config.toml
arch = "ecapa_tdnn"
model = "CTC audio transcriber"
dataset = "read English sentences (LibriTTS-R)"
train_examples = 15625
gain_aug_db = 10
noise_aug = 0.002
n_mels = 64
hop_length = 160
input = "log_mel"
spec_augment = false
win_length = 400
tokenizer = "char"
vocab_size = 32
norm = "batchnorm"
hidden_act = "relu"
depths = [10]
kernel_size = 5
stem = "single"
widths = [128]
init = "torch_default"
optimizer = "soap"
beta2 = 0.95
learning_rate = 0.0016
beta1 = 0.95
shampoo_beta = 0.95
eps = 1e-08
precondition_frequency = 10
max_precond_dim = 512
merge_dims = false
one_sided = true
adamw_lr_other_params = 0.00071
adaptive_grad_clip = 0.02
cautious_weight_decay = true
max_steps = 6100
batch_size = 384
epochs = 149.9
lr_schedule = "cosine_restarts"
final_lr_fraction = 0
warmup_steps = 120
weight_decay = 0.4
adamw_weight_decay_other_params = 0
Rows from block 2, named by matrix and row number. Each number is 128 + 24 x the weight over the matrix's rms, rounded and kept within 0 to 255. All counts start at 0. Numbers have three digits each.
# c10: first pointwise conv (model.blocks.2.c1.0.weight, 128x128x1), inputs 0-127
c10.14:119149136102141127116129122102120166127143124136103127161118165157084114101125114105160115111122144110166135070142104131158116111151093148155094103160067095108141099141121140120113112119078133133123112141133122139122130129112142097134145121130144111095109150098135154106116117134152099132105113107105162115119153099096134156100151122141170151126148150121128153154128101123120090146132
c10.15:149146115128114130120127107116142111131163113102137106151173115109108163134173139125129125159111152099142145143135128150136103128091129127124154113136112123120180136140144160100125187132115107106139121185151123171156091123143131077107129119109180098097102129166124104073119153130128158154134113129106133140127141114122117096121148111127134122105077108115107116088112097079133095159179
c10.16:121128130133161108107113121117113110125097147115139107136110111163132171130152159134118161113102152140157172132102088124126135081129089123139131086122114126128126100103122150118155128082155084144117138103128188155120141177122167145126146127136152134151185191109100120127136139116160096120128151148131173121125147117114192130102109158136121094083128153129130105138127118112127115126096
c10.17:108131142132165081114163152149123124155126136144134118132139145144149166108154122122158107117147139150090169074151111130113113126120131117107121078133097150089128133129180159127125121153154137151114146110158134168151148110131101128127126134139130097143083112110120136148169140090164184155156142155164107116139102079119130168103144115168134129080151108156103120157115151106131130109130
c10.18:159148158114126154121126104129115120093144109090137086140116122129108136116119119156158156133114109114115130117138130122117115130182117107135000094120108120155142113102140129148147098164127123081100135095096153092119102148102114137135153135140126118048150131150137145123152111115140163138096165129097122096123147114130122148138127124112138098080114153134140123142104128096123115078127
c10.19:100134096143136109110153124118107102154121143162114133129129118093136112122152088106117063078154134136087116147152155134084124110120128118153114133136089121117102113169148119090120138164121134158091122133122170152130151179099136133089128148136145171124137139097132151128149133125145109127100109155102130130151081130121153111120142108140128124111101072110087083132122123165149123099169
c10.20:094095128104121128127096158132114101145141118143109169112123152081171143166114118129133117140065129139113086142137162127139153106138114110081144138088086133132150124116120089133153159135159109091133139143142160116099089127121131077085117145146140174110116126194122098131105143107118145115141100135118144127146140132109101145123130080128107127112170125110114133094096125133090142149136
c10.21:125130130120125086135139130109097153142119139131111133089091135149164157168092120106152126132073152139136114135125135122122106116114138125145068152119131181130122140123134157162119114146095121131128112186153079095098156127191128113097148152154145072133122133142118114129164147123136151078096132155119119143119146121093194132135106121172131117105169127124112141116193117139105115142164
c10.22:114135102122163140128156140129098141137137076156152120103104126131138143170117090159112156151135113131119082134163138154122150122109130141122117107104146154122134165146147151158147121133127080106077124093093108105152146122134137173163110138173120137147115144119154141127121077100139146127101103061150126174096138162125114143100132131110124141148120138119091187079079093169134165115150
c10.23:112125122136130108131164178116116117135123169146096130151165134114140157148173176121123111139128129124114112133148128121125147132136107116116171169073143097083122133171149127133115093111139070084112129074154112139113164129143085096143115118103126126112084093165156127114098126124143094143164134099137140131125135149153164119139125138116154144121131122110147126103111143101125114092078
c10.24:113135106138129181142192187192121132110116103130156134086118143181176099105137135113152115128115092167177107075118138168137124129139142116120138105110122114124111136106127086144147147097116073101118151139143158135103108117099148101139093083166078104124098130119136091151150126130110114131103177136112116122107162154116128146122107123119141140152146087128122164130153133125139143150087
c10.25:136154109135151112117133139096148151114164095070140169101114177127069145117142095098141108108110156105115145189124134092124080114150135154157145082095105150110097123131147129149093164113141139144081128101142119113088121115136097125171112145112133149190166103121141125105094154108132125083126096124126137138110128147112118119096171158103110151141139091105136131129119139188100129165095
c10.26:150078095132130113144094145117094128145153127108149163135109132125126140129138111103143120071123154131143174163110122110140131111129138116118094108114069118067085133106105135101132126124132172131136125117100160131106131132135126075118162154131120095122130115157127130138125135153107155109139120142116105143109163139089162145112126130075082147130129098117112139140148122119101135098130
c10.27:137115122111118125130122137122127116135159146113146150138138116126121155134099091115102084147120132100134114163130172149113126072181155160121093141147109109110129093100137135120162161150132152128086101144124103089117102076123103142144087150107157140161129171122133170191137136141052108109130120103104136169126079139143018151131136139129123117135103160153137099118165140086144103127161
c10.28:147155124141168093128122107104125100149149129131131133169138117135114125143133143110114151093129113117185088124080155098139136180119098110103097159130137130110152161163134142147097112136114158113120117129112164161120130086095172155133117160159102109108094143126071121124140113113107148122098131109116135101119145133136083112147153107125103128145111144115103119107146143113160095051170
c10.29:129120115114119107115184094137154088129143123137124076166106122135130158092075188121095130111119124147120123129182104133130127121148125134069121114140155160169107147121105131153097091122090121115131149106129147134149139152097094152120140115153157123121155158138131103154135114123128103163140188143075162119122115092092148157125137103123126148147110131119087111131092127127085120137085
c10.30:151091123114131088085178143081119119149138113129103107152126169142136150132109131124106146125151135126136090116134120171110147186088139112132116159138161094115122132111107140112103104077147138123124155133176133078158123128114144163139107125115132160150120115108122123138138125107123119101114109113143122105115111176134108134092139156145160148126132094082161164173161128130107111118126
c10.31:113147142123111070129108104065095079152142107163109145117118136168113127174140124146129135116156141141106106100109138152129088141113151132116133127100108060098121075107134120141119123129124145183134100153099149119156129102112139143131093126136153099094118104106140123115109118161144136123097126135155116128131125127093128096109136117185105103101118165122147131096098121119111128111100
c10.32:116170169135096148162134109189148149131144097124202125115150090164119141138147169102122084140134115080101119127136094139123098121112133115118142126101147151159175098115097087145149130107111138135126110146121108101093121103131129126107122137151120117105104116133109088121117143157139092126116161136105142134112085114154137127078131188185156161133115087160096128123110116116095088107108
c10.33:131138183127107124144126095184124113130170106125151141133167120156117130123148135100118099115158102141110116139159068119153121135138103122135166171095130106124115157099115124134129098149114120099109115104162149166169113123125079114139126151182154115166103122090130122127145125124128070101151153105111135105156131164103149123171146113134138119100161111111098148122097145162140157118110
c10.34:109161121153154143095136169155166187146145122112150107101136104106138160109115211141139126081101135117125137109144134138167098121165150099100114112131082100131225124141117137174129118089100115112128207096144108142137168134116156116133107143131112095125109096140156104109131160124134135151135141109111108141145138108103154131150096145117141124110133123097107103091139130117152150133121
c10.35:115160128110133112117109160161119138120094128145106140127133136118115090130125121139123129143165126118171167129133120103150107150126118125120106116155134078133135118141129163100069157093097136156138127129140139133091091120111203158122097130100099119128122147123116113134153112148084147157150105119154109152125151129144121142125124097087116076198095051140139159140177150114137092112147
c10.36:147104148101117131123086122139130142103138145185089087063119153156116126127136136087131135143094119112087112111091129086145123142145124121145144157147128174135161156146158125104123106106109128137124150150182172100090105147118103176160120162104120151136071125106137152131107118106201128132110179173149100135125137130134095111125135131155109155128152122148135118116154141136125150194120
c10.37:130114097145158112108123111148136117136134106111172159122154127134110117123081165128104173177131167111088119126142133130133128175087117114108114106116168111165157161093178118122114106156159135101156153178140117143094122113116101136118165133135118173128138125097139109092108131153132081138129173095119145153129144142175096100134147138116143090119090135108129137135118162152088132128148
c10.38:151140083116158096101133165108117126125160142140118093094152093172159126140133133112110152155081114102100133171149115144158115124128080125158145119180112124143105122114115105131134140140110142152142144103087112072126141131102100131114111136155131138104147130187106093127180143104168066114109168155147110095147122125152110100140097174107115116110149117117089139103163095133111127146083
c10.39:115194172106121100113089156134150100122121140131102119180148139100136133119168153116082081115160118114087125119122114111113134131129130130096169143114126104143112109149125140147107135141156133187117148067098123111103128123094131064094160107116165160147107056121139109153119105124140142096121148163118123118150107108136166091135151113137122121129128107150118102131087130141164091115094
c10.40:104144125186121148121118129124132123068164153113159152126136158119118091103130121140112088121115110154145135109134180098104114143089119102139147133124113113106112128134182140138122183121149172155061133154121122101120115109122168115113125147096165120094107123110114106164126131192143118159110117169131125103129134113111125132093176159140129110163155050154118159139136145115140185148122
c10.41:079103130131172110087141117101144100145138122100114128111110124159112157101146128070109129136112147153105118126131188122119135124158108108166158117062173134140119140134102088115130152115129090154138134130147163129134150112156121100125096137133153127118154130123175107132125118125171147134085165151096140099175112089124104139109133090131103074144128150133157162121140146147122119077109
c10.42:171138159110083151109125123152104119096156114097135160095136111113105124109101143149125177074140105097133086127109121104178151102167094130111108101208114095100105147112124096109146112161136131140131110087116131081127160102139111120136080130114124160085150123158109114117128129094113107088124142124058105137134145110142117095130133146132125162152134120162146159138083098171136126079112
c10.43:125116128134116115185138080102106109127153133119150129121137137217154129145089118179124131118131087076118122129121093100131141103080125129083130124121138157148165149101104096121120132151129123124162124164127145146148133118128147134114107127105119179088162133102170140108144104137115115127092139122107117149116067134128108115086108136130136151136138105134109177098118162089160104118122
c10.44:101114110121134148103151099145125126140163081095112118115133083171159060108105119145113088125137113155132119136118090131157163110139118140118115120157131103147143112162127117134096116157111117149111124174143137097110114119106159158152102112127106144083123135113132145141135084119126119136114127087098123183089135131120126107149137116156123194164153188139103114092131110099110144093095
c10.45:123191194115148146109122110138114133130140133149141184159119120138071111090137089146120158109106109147148097132092115112165151143134124085135120091123129163133128114141138082135095080131106154094126108108160162094124123139121111121125140162144150202118106106159113136146106129090082095150134113113087128112158145096135113127110123111120134132134108144151095126118131122129118070134079
c10.46:149142152124138125101180146115135129141132111113143097146148112150173127132135150139097105086128077127150122124149126131121131155105146109116113175146191139179149088115166132112125106120151058143164122080126115104146137156156134106160127122107132142099139095113131103141166152130083135080095093076112165110142118182125136141120119108112152133130116085112120178117109125165116133138128
c10.47:120114110113163136137126134125132144116159098087121095144144132159126174115135117115167144146094148140104123106094148158166151160111102115155129121117116150119169109119147146123104155142153101113125128124146125135086121159159130157129145116099142148113145139117110158100151163139153126120126167141126089075067110171164124119119135126157074137094128094123170093104111169128123130110138
c10.48:133132121125171118160083160140133124117140144085129131088128115133121138121123136175132167125110123143141116130121106110163134115136147105160096108149119162126134085121125150092154130171133116156123111085074147149115121136078082135112123144095130143111128089098151114115144131152162163117108122102155134124111137121136146185103120121151082134131143160150105173158119140142121233128147
c10.49:149144123143142132138102152122087129092122131151142121170105154121139137156156141130133128107111158163135174124122153123143128152121111160121208132143095160127111135154143137151166125090149079131125133093101152158165129136112193121103131150123139112095151128140128105135083121155172134145149128109108106136112166115076096104129147104094125149140102139117132097108127139124158109135138
c10.50:115132154106131105122144151101136140167112184137171122158139150209122152117132104130163167149120124175134126146129124136115183075063147139122088117136122113088200132149058130128129149173149136116137105163102124144131135125096123112156103108083097121119122140114148105131167113133132143110153132126132135136160143126121155156108121153113106150153120149129144134115108125109106108134118
c10.51:104145128084112123180107151147119139171089130130130134070121161119092133094102127103098181157138150127141143144068126111141116121082088125099130170140128075177142152134150121133122144113142120118148114139145170150132127116143129116104101107096124104096156126118107099142132133169166136143127094122110148100151096109159143164082155096166141133135124109108164137164097081099124105114193
c10.52:106130137104136144129086087108102193171159119101153117162129145115091139112137095118147178126130094139127084165141124154133097119145174109152116136180121104143138122125169137116159095113100137122148138189138138078133097139116119103158051115134154109130122122100094131099151122169163090114108138112110113118164115160142120093088097138115138100110131139106148131113143138169137121182129
c10.53:133166137123108154144123128099113130165156104153171115150142122139102150123153139155164092125128134110106151137110114148116160148115098099128085126210124141081103110118133121124133134091154147135183125166122152163110124103111120141152130175133145148114106118116144146149124132126125146102115135098130152118152111084123125143103147126100091165068095178162140121165095139086131116085108
c10.54:125130083147127134088092086088091111054138131124109140081165126114147107146123134127172130130116148116157118121105155133114124141135128158086168140144114112090062128115132108106157134148152108158144066132140139123113112158173121114186126082140143109094118158133110122096131128111161098146142139139128094123173100128147124114138107078120185115134104123099158146119150129115131119142179
c10.55:097112136107140153159069104100053093151127085081153151173113138113102089098153136147126108139069118151113134122122115097103127151125090059112143112123166095137113116109164097138120104108105148119127100093105105170110130118112151091102130093079153150135145115151140174097102114136132095110113141133157122154126128128115123079141118150128128142148154153126136128112112131167159123150144
c10.56:125098101156143115108151130122184149103125157116128170142115136149144157148094143154162138117087133150182083134133127124123114146138107177142115101128155128115138170111182138101131079131139096185128184117094138115117150137143107133129123152170132111188145122137138070097145125115128099126136097111165147127158124085157113128130125136096144094115146141135127126124132136151144157129121
c10.57:135107154148165125159148133115101085128156160118085134121137105145130116132137130116129145126167146101100143120105117190151111124079141161160164119077135130082104122124142125143148135132143096099132130127086147084117080140119132167150178136082136095124129108100147149128147178159120144113155079143128145137092109135137113160138132098180135129104138100096157133122126124077091149151103
c10.58:078081140162141133105128087078089107136128133089193095136138145178181155118120076133150148159132167141116119107139107102079132104105103147160130135136125135149095113133120104105142141146151149128097147104098166173099132118098140130120116143141114162176135095116166170144114129145120155116093088130128137131127100077149126123125156087115148118154107125141133135112161115105137117146147
c10.59:122134118109131125146084127114144168117152163156101153102076110100095135109188126110115093117145142122104155128109139131177110109147131123109114152126158145111092109090124152105174140135108096138147147101122107117130093146158130151131181129170153111132174126144101119091129145135167119103154092126150095141073150157123112166080126159127123081169142128117149098139143148144122141099170
c10.60:122110168138067138091151110076158148150150128122130163117162142127121124154154156096099151133125178098131153075084126156097102140113101131117169124136185128125141115162133134126149094153120126085120118134149135153136147130148116077110129143090106120114163102131137148098159171124127133164169144133157105100122092123156141105171152120123124098135126070061117134124090116109106168144140
c10.61:146182081118110094128093128130118150137129135130106177132110148134158158083106144137114136150169183148093118107113121157095127131114135160130078121113141137170156105083100130121114153143110140162134117127087141114128125185112159114128088134136100148134153148124097187120158156148114121129132132104159117118138132143100121186174102142139122151126146124118133082129141149180104104137125
c10.62:103123135117147105098112140129104112114130123153116156169114125148125121142161126126146164125080149150115153145157123121112138115161107133137128162135131139156126157116124195136103124141139121147116108129125111127142117118137140130100117151119129141121137132111111125131114182142113160121123107158137143125129117150142101133138110148134136100128162167143168073126161162173076164173161
c10.63:137121156082159068146158135126141120124151098155120146157109095131135163147136152108074129134100110144114073101077126138158149122130149156068139119126122141078139150094130157130136118173131082143132128143124123111123130159139099152083142128128134105171106108132155085106097152166112146151186139150159116096073135103141114116131078142118092141122131082132075120099118118133129159136132
c10.64:143181173130123069175138133142130141081144111123172134128157096129143130137173170164120123092111089115105155151134116128134129105124137113168121137131104119121084111128123135139156091183153207167128111110128077108129138127089117118113117128132150101138116089096127166116132145126149086080107112117142121129093151126102136128108126157129116146087142153119104124121116143127138141112092
c10.65:145142143124132134147165164118119152136145118125129182136120131120120170099177170133114124117117119131125107177104131089164102112112155085150221108130144113190092149139081135094102121165107109156135136121131141131140120147094100126131121182124122109086123134099115106145129093133125123120120150164088114105113125143122042131146135136116126118144119082103145121155120162139140099128133
c10.66:111161114072147143108134174160152136137153091098123183125156123140115160102107125154145147093138099181129070139109146115165158123110138117120111122150121145153176146153126115121112147096102126118114124146105130089147137097086156112097106130147123137140110106111127125115162103134149112109116130104113166109135098165115109158101106095145183140117135119121158104177123125167129162112132
c10.67:142125114135117147125129115130121133138116093141146154121118136120097112119099108118129117175201190148140114068144120124137131123116150135119143149099158159165146150132141137122123162112074109130106127136136158135072128102157130169137180121136148122145145148131108135123134184130146136128089148175121153098114122134143090116132159083136092114131124169145121147172122118105136104179114
c10.68:169117101139099099119112169191131112122135113175136151104105087062102110131150104155150110136124098106124118186175151100174126082114147117118113157097105104103116119129147102134120121153130151125122124130096152082096127139122113136151143128114152130117111123152088109097165145136130113147082118105105125110089124190106148141087119169168156100149128104112093115117118118103124156139166
c10.69:117144165151149077138137135119128156129138132186105143135109115133128140112173139114080133100122126121083064088126109114097088096125097187140129151146146099109094094111135136099147136134139119138172131097157116156109121096128107168158148138138123093138147144107096108175086127142146202136104098148161101147098170133130176180171124110133132129164153111154110113130140110114103155118122
c10.70:089098117134134097149098156080115124102134134104143112205123170151124137107093128099110111129145063139117148161149132114087116155138136144121103134192112102110078123147154101140115150125113175117121080101141114152071104119133139128139106127124094170138111143125100141129122087132097131113096131139078113134149109112090134127134104138126137189133171080145116121090132135116158107099134
c10.71:084133167111113112141137115088097116109074136132126142165138104135151168151155173136135131152123113146134100150103130113127101091130135154140197119121124178122124153124124140108140130156153114106106107136141170179140106148142123103102126155109173129105121124138117110139126149138135149135135100147142104130127146153142104125083119113180123099125163121139107156105126096108163186136118
c10.72:133080099141124145081186102116125154133132114140096107104107143124138131101145107153146122094149185132157118109130133147156099131077123179159145095123130111114120152143182149086151171090165124074121125147124100113166148150153146165172121160166168139134135117110092099161117107108103141174117104158140124138126130124149122109130106127131110131085176155104118113090145163104087122114103
c10.73:117121115109141127124144172149125175125204099114174115098136108137119149106105126118087137158109110112136119102107103130150118140118132114098102097183123131120104118076137159108112173155145121117144133107097147122136137153105171141086132115112113109092119156112095136081172152133142111157168097120115131125155150145111148093144089136132110139137132120143132161170140160149132134172100
c10.74:093139155121103118164099100156113139116120114129127124127104104203140126192150138143111133151153132160121169165156135115145121103091122122117116146143088148118114120128099158093140204092116152111172138198106091084119113105138092128122143132143154123073130139134149109126128140131151078120117134125103155122078130123132151116080126151120131113142102108119141118129159139081173106134080
c10.75:103127101125090110162126111098133146123143135108095138127082126118155124151165103099114110132113121150128178121162162073122127106080143107169100092102106123106116092116111075140115128121123184114127127165090120128136133123096090087122134138126135123159101128098140154171125078101109102128143112179144125176153136157101137118142115158126149137140145127100147113121130170141105115133129
c10.76:170129112135105177084169147155069127125134107108112104161108104143146163118102089150107122166115123097133121169150105128149162106121145116123144156179124124124164116131112145139146121119131130076143128119098110144116114121145128129166121127153137090098139131157124114085128149160134127091108122138103144150114102121104138110130114141102102184120111131121113118081104123135114084101207
c10.77:142134134159172135086144159135121096117119089151116069161154100089146118131156152097108156150108167100145130125165129120159102131135121098121153125150154078098141110127168070153077143102120105111127122141157107130092147140151132160135120158159141144129125134145096129122122145160120128157095117122197105120117119111106088129132159071106135093159147071137131090146128145128136144092099
c10.78:163095135133121149137117125093136087128132146113140185109130136110120150125110121163126128087141133124121114130127135133137121142096081129141105188092117173122133135130136118088155123130128122040156107104136115132113142102118129143112111187121136102124112109140107115095108148108151139107154120168158104125085115081137134157162198089125105124131114071098134153122107140125123109126139
c10.79:102104122192162117138069142103153137123167128119162119191117126128128111145143134138132151123116111147131147108136139114156132151140116110149143122081121097080087096132114145109176121136144132134083149080090141128151135117105117135147126095143098108159105086122130112129124146135134113104111116127168085146154108129108114091173155124108146107121130201148187142129123110081186103106129
c10.80:100145119113100094148151117144152162136187098133123149164147136145132117081129126095126117150138149152140142092144089146145112127072143104087109119125136188125144155107123181132155122120121128127127155136123107124118128142136111104129133132159109135122154085105137085130140158121129100154159126129219120156142158167110142145139114137152115136138177126105103146133138137155097099151095
c10.81:095162115135090132111125142117107094111101150119139103133106101098109112128125104207121149130181129143123153132127141122142147099124118121131095174155079150121144150123119123104150133119157136143106094189078108156131126111144097158088087128122128132093130170139130132101134129128127197145105124121130147165133107121159135153090127113135149130115127151139132145093153116156160152149185
c10.82:136159105137115124098138134117163119105142147152140093168182126123146140134107163143113139130121111103129112057107133129126104163131141134056139163145153120159128143145152108177144096138109087174136133127126138106150116119141098136127091121183105108092115133121128120152150143098154079141120141135145119168091133162129092111129107125122159094141120115090071150162157110134146109140075
c10.83:138161105125135124088118083094150103152198191162109059106123131102156133117164115113137132121161132115130133141138135128131134127167154087117177096112162103119112100124127141118157167117128124147112112158127099155136150112150073149105153129138135121110116119161132139087123119120101087125088130113142152111123084109143142137083127120139149125142094104120123151111070137124149120112092
c10.84:111127123140144140151089131156110098111133121143123123092079079128087139149108089116109072098144101147137111113113074102119127146122151097103119119156151177117142110119160105142117094132124129114162155118114099146107126138121169129153136150103118139144103176117107141129121155154113086110133095106133139111136114133132164116149145170136119132142118111101108183110127110183115129170120
c10.85:107150104121108142117109184112119123130155114132103110181118122112137128090133140120122111124104124113123138138138093164154141108082147122101076114090110124120165142082138097150093144112149150107171147132142119133154127120103104071131148104104136112102145052147188138155163120132134141110180119137117152146105174154143133124106142114099129159170100127130132137148086133120111138123113
c10.86:141112105093130136129133095141099123143138103107149114103145106125130095149161182130103166127104098116118172107129148119154105158118130125126094133115129056134119129148175097096152116097085144080132146116109164115148120133152153113085120130106141127114117119139119163104157122077136119139109182121142123133116129154106167103125128100073109104097144127096124124111104134132120129086130
c10.87:114133132124140099088120111098124141127141082143110151125130176145152122121111164164114138088117124115146126128098148112125134186108143086135147096142095132079145110133168107126128082122120152087163147157134117125087100125112162147072101149119124111132123109107143140135128161099154109100133115081131134136166124126138142099099168132152174140139091086116120106175109138089130120142137
c10.88:079174151181159161101137138130116120139116132147079139098073158173137169158132148093083123096113124112104147121104136154131115128060142111113112119114124126133089120132127135147139078154116118119107123100136149159146105155122088151055128130106128162136117138111130113146126088131101134144116110160142128149142121085171130140116109140137118152140160157141126089134149120145094117129112
c10.89:107167141104183167124171133179119121108128092129118112116139145116111163094104166100140167132139149126152155112145136157117146121129131156115131124124098071115151114138143127106134143141105115118130108147061128144103082132114108141108139106133137151147109115124128143062142094117144101139122119088139125151139125097137136143104102167147150150130130127108133113163136108144076097107117
c10.90:140159073102085084113175156125135094129155135136142161104138116139136117144177102106114149122122133145143126112149147168057121123109138110163116128099128112083122059111192152121142151134123129092142131126147164152134125113132104166162109103131085142131090134124112127165141105137091137103133127101114092143099123134090126152130164106087138149123163141063112144184134119137126156141152
c10.91:110142132133135093134123148131106176151099121098116131144122110177121190117153130157107116135128150123092152132145143177129121117106119165170138116115118129147171115089095145111136109172130120126115119135136128165118153144132076195169129091106116084142178109145128143135134160144134141130076142148100136153099123111129139128107132152160140129116131127126144140121161129085080136174129
c10.92:097139114142124127069132109131118094126183127170101108169096109133176110079154165104069129098110120096162134125109118121146130128170125130121116119126149099148142080117151132116149135110114103081175155130170119093130113117177095112142110091136129101156109131092149118093135134162149089107135122159139093138145138121112120128099141127135141122133148166104103189147120124164149101101135
c10.93:147128087128140107082138144129130134133151107123121101106086136138168101135105108142143122144076130105125138118149141135121130115148167156105159107121138126155140096091148097136132084153126116110126125138131139100120112130105087157109175110173105118165175148144139141138175116132167148129117099119176105110139127130124151164157130140127145089073132128140100124116169152125114139123103
c10.94:113154146162136097146147124098154152130127133101174135157184100136099150140131152112131120096148111122174149081143152140139143085129159134127127133113096123084185124167132175110139149117146129111135110099130144093147128156118108153149114133141108126133108167127139105113131138146115152147153120046181167162152095116109158122117142114122142112121115133153136134088126156139148099125128
c10.95:191130140122156152161190166046119153139123142128131128133120131153129165126130116094111141108118133176096122151133167150105136131103137108131116113138135130127119124124165114130117140152116066131137092124085106126123132137110099116142135123146112146133126139092158114160138098150146136101109162138164137094135141118127106132136112122148092086124100164142140133056133146129153128156114
c10.96:123069124155127092119102167083090080139088141155119116171127157152137151141108123114147129131148169126152137151166149131124141126116101124101101119150136134178136144140119174122123154114113106099115087108148131135104121138111148118162161131114124120161127165168094137131120095155157154130094156144136171130107157103119102137106122123114130083137128101169138138124135134164114150118113
c10.97:165118120129158107115135142164079146134153121157113130097128113111125127112105143090124124113155146144129112122117124164141139170101117186138086118160112155127168127089123102142137129141117112156144136129125152097075131163118142147151099086115141146117118113126127091125168141141129113119129128162082128183110101154138121131108140122146140108108095158130125120170109112116128129093157
c10.98:144125131145137160120135091143153113121124140169149076119135159141151117170152093068116141103113098122072082130088146124162138105112132161174145148087163104147118124126147091122113134133133166106130104143145133142135120136125090126138155145114160130122156114123107115091138116124129113128140122112172119120130188158116126164114146104147105102121124091103156121118103184098118123093139
c10.99:099141151119128110159103109141111143122096136132113164119104117103161149155121162115133141151088158114098155098170124122127162088174138107102090113146074136160132132181106149127127093107054162154134095148128141124109136101095126142140089144177150112150158115149143113097120154158153115136152141105146085135147145116131123108142099115105126121147135156162111114105105139117104083108136
c10.100:143133170151118153130133113072094146158125135143159111118125106167110130132103116142117139125117134134100141120150120174128128136117089108119077128129163120137150097115152134122101099147143094119147184109126173122130075134141121153130153105112131093171140127132138118145057152137085133116133129115135165133110142097138153173087127138106115129156136112131105094098120134131144113147094
c10.101:137128168172128098110135139107130135107116141119103107176136123094136132150141126162138133129089110123127142124107110124079141142148125127146119095155125120084125115163162142153107066165142130147134165138104107111109144105158154149127143150113120158167137101112116133067117111114148144181082136153113129105146088119133149128102091119142135100103131218136117125124103091112143146079164
c10.102:079132121146182129122155076053089099118145133124109119123147124109076098134160122144098148107102148081129115157146107115166137129076108126132131124102133121109091154135154157097121096151149128123104114141145132134130111137153103108158144154119149121099094085105130116121141114137099116126118134152124162112159090094100140128116117144138078130170108144143140163138117134151097173161151
c10.103:084137181113130148178123107131115174129147081088143127139132114125132136159157136130131143112105112115092118135105160155136103118098120071093161125161126129144168109147130122117122115161133141120149106148124127154111178099120161118152097122143162153105109132142126134106109138110139157123125137118120130118156124096141179122132132134125092172111116160147158118149082102144139138120112
c10.104:156133170089101102116146128106141146129093079113122111141117147134113134146139140143148169112103118124125108141125094157173139150125125118098184135170135098122090094147119106139124129092161086150160115120094133128163123149150109141127137126102120127084108121113139117143161118124114141116127112100098144146116147174090122149139134153099144154123122153123122164121127142163157161108119
c10.105:132149139119141141100142128114173092116174107152126087121129108109101120109162137096113147117108138132104112104125152086137114155109127121116117071104127099109113117157130104158158150131123125097144124101188107145094133092113121086112065124112159094090089088105111158109104143089136180157129115154111095132140113119110111115123140125074145128138152128103111154076102129124128096105086
c10.106:134121127096113092103137126075102159127129154093069166126121127145124139141161115076147101123083176165100132164118119110126136143122126111122176164140099179095125132131139088099165091116130129147136046114131131118103121118131126084140166128106113133154121125123094155137113125115165138115089128160136127082116101138129127102098116132148105140127112095098145159106134100117096075132159
c10.107:160117148135110165113154142113150168124137175095136133118148125167115116132128095131107157130157118132109131127103125121135166105090150153130102112130134102133170155110132126154153128122116080111130107133105142136166131130133118145142092108153084116103141125096117119161146121117126151136110101115098144142142109102148043154148109106158120127160154164171118117087177139104109114128132
c10.108:148143177146099154134112139175091107110143124125129167104126151089141130120133144128068113101191124091104128088153131157108110124133091146100096146153163100140094100110147110137121127108110103140174144104112114107127095131110091088137110128085154129146146121142116124129120159089129131124112105146110097073117108127141151143085124174117110126125087183117093135106133131122129078124152
c10.109:101116136122121121151159183101138129116103174122093125177119193157116149104163120151123110122082148120134118096129136173144118150109139145151156118101080116100110088116155103077117111124118115099113157158112144151116125116099130158127095139103145096136178125137131147122119150121129097101089115127173109127121140061163136168145089147125159140097111124095127117154119125101130138122073
c10.110:084141128168160104119123115153114101156107125144079144093118141177133143109125126137132106149116137096113205131107143132155122144139101079127126154135162137146140108142097110128128093119083100133143149133102102114112135103126104143124154134112129089085134135146150167139133134159126141137130119122176135149112146124101088129100133157142075169128099163134088118140111146099104117094119
c10.111:137114175067132105105104120085146100149116108089114175120113109138151168120145146140142135155100148171110123127105130143141139122176114104134141133130136158151158146127120182132145133164198146112120142106119166098137106120155123128127148134110129149128116135083147120065117146129129095112175147127117139120101107121114112141190156085132102128124147111140117108137097155136109159153112
c10.112:127130134123115121130115126140154131143124110178134102107126084115132142126157101107118127150116124156144145183143147073113145094176094132108100109117132135122145119101131185132167116187108143143064101132118125124120114147091117174099089153162144145102137145095121121110164134121159153097131074123105126108178075135145134112149147130091139109137130151130101118100129147182141174154126
c10.113:078125096115110117090111098089134082126104139125121169119122147127117167149170096135137096154154116126090091146152167118091121145147139110115149122144099120119103121098137157103071092149106120164135155128132122124116127194129153103122125146163165116128132134132149164134151122150151129117109082143173107106113077143137118075131113139116096104147130126106128093143129112170150119118128
c10.114:132110118125158110104130075102089080114096166131084096146095125118152102127142105081114138113126092113134102106121123131158131139134118171122146153145091146146138164143150137130159133132127096085137114130135156148081114126149119155115157132136162106121082124105162108131140147130135107132127116106070118168098117106122097130167171110146144147115155126141127102142173136117085141077168
c10.115:090145132125139142112123124181125158140100136110169141120114135102139163135142151112152140124142162149134156150151099138105126134124138135122162098133105073160073086128119160097110133130152157141115129135148119205111099108151146149149117132145121104156135105094091135139095112142111151143111140135113136141188125105161122106119127137150146095122161179136119110100096120168144122149089
c10.116:109138127125127076119170133096105116133165121132128151083115115135118113129132147134101112141087150102128134083123131141116134056138140144158091133178142141160129155123145122149134116153099125150118144121156105098099158142111198112149120181119128132099101120094164135164172161119119079128122164163126143136091105090088105104146160117116125074083161149151130125116104101184128134138141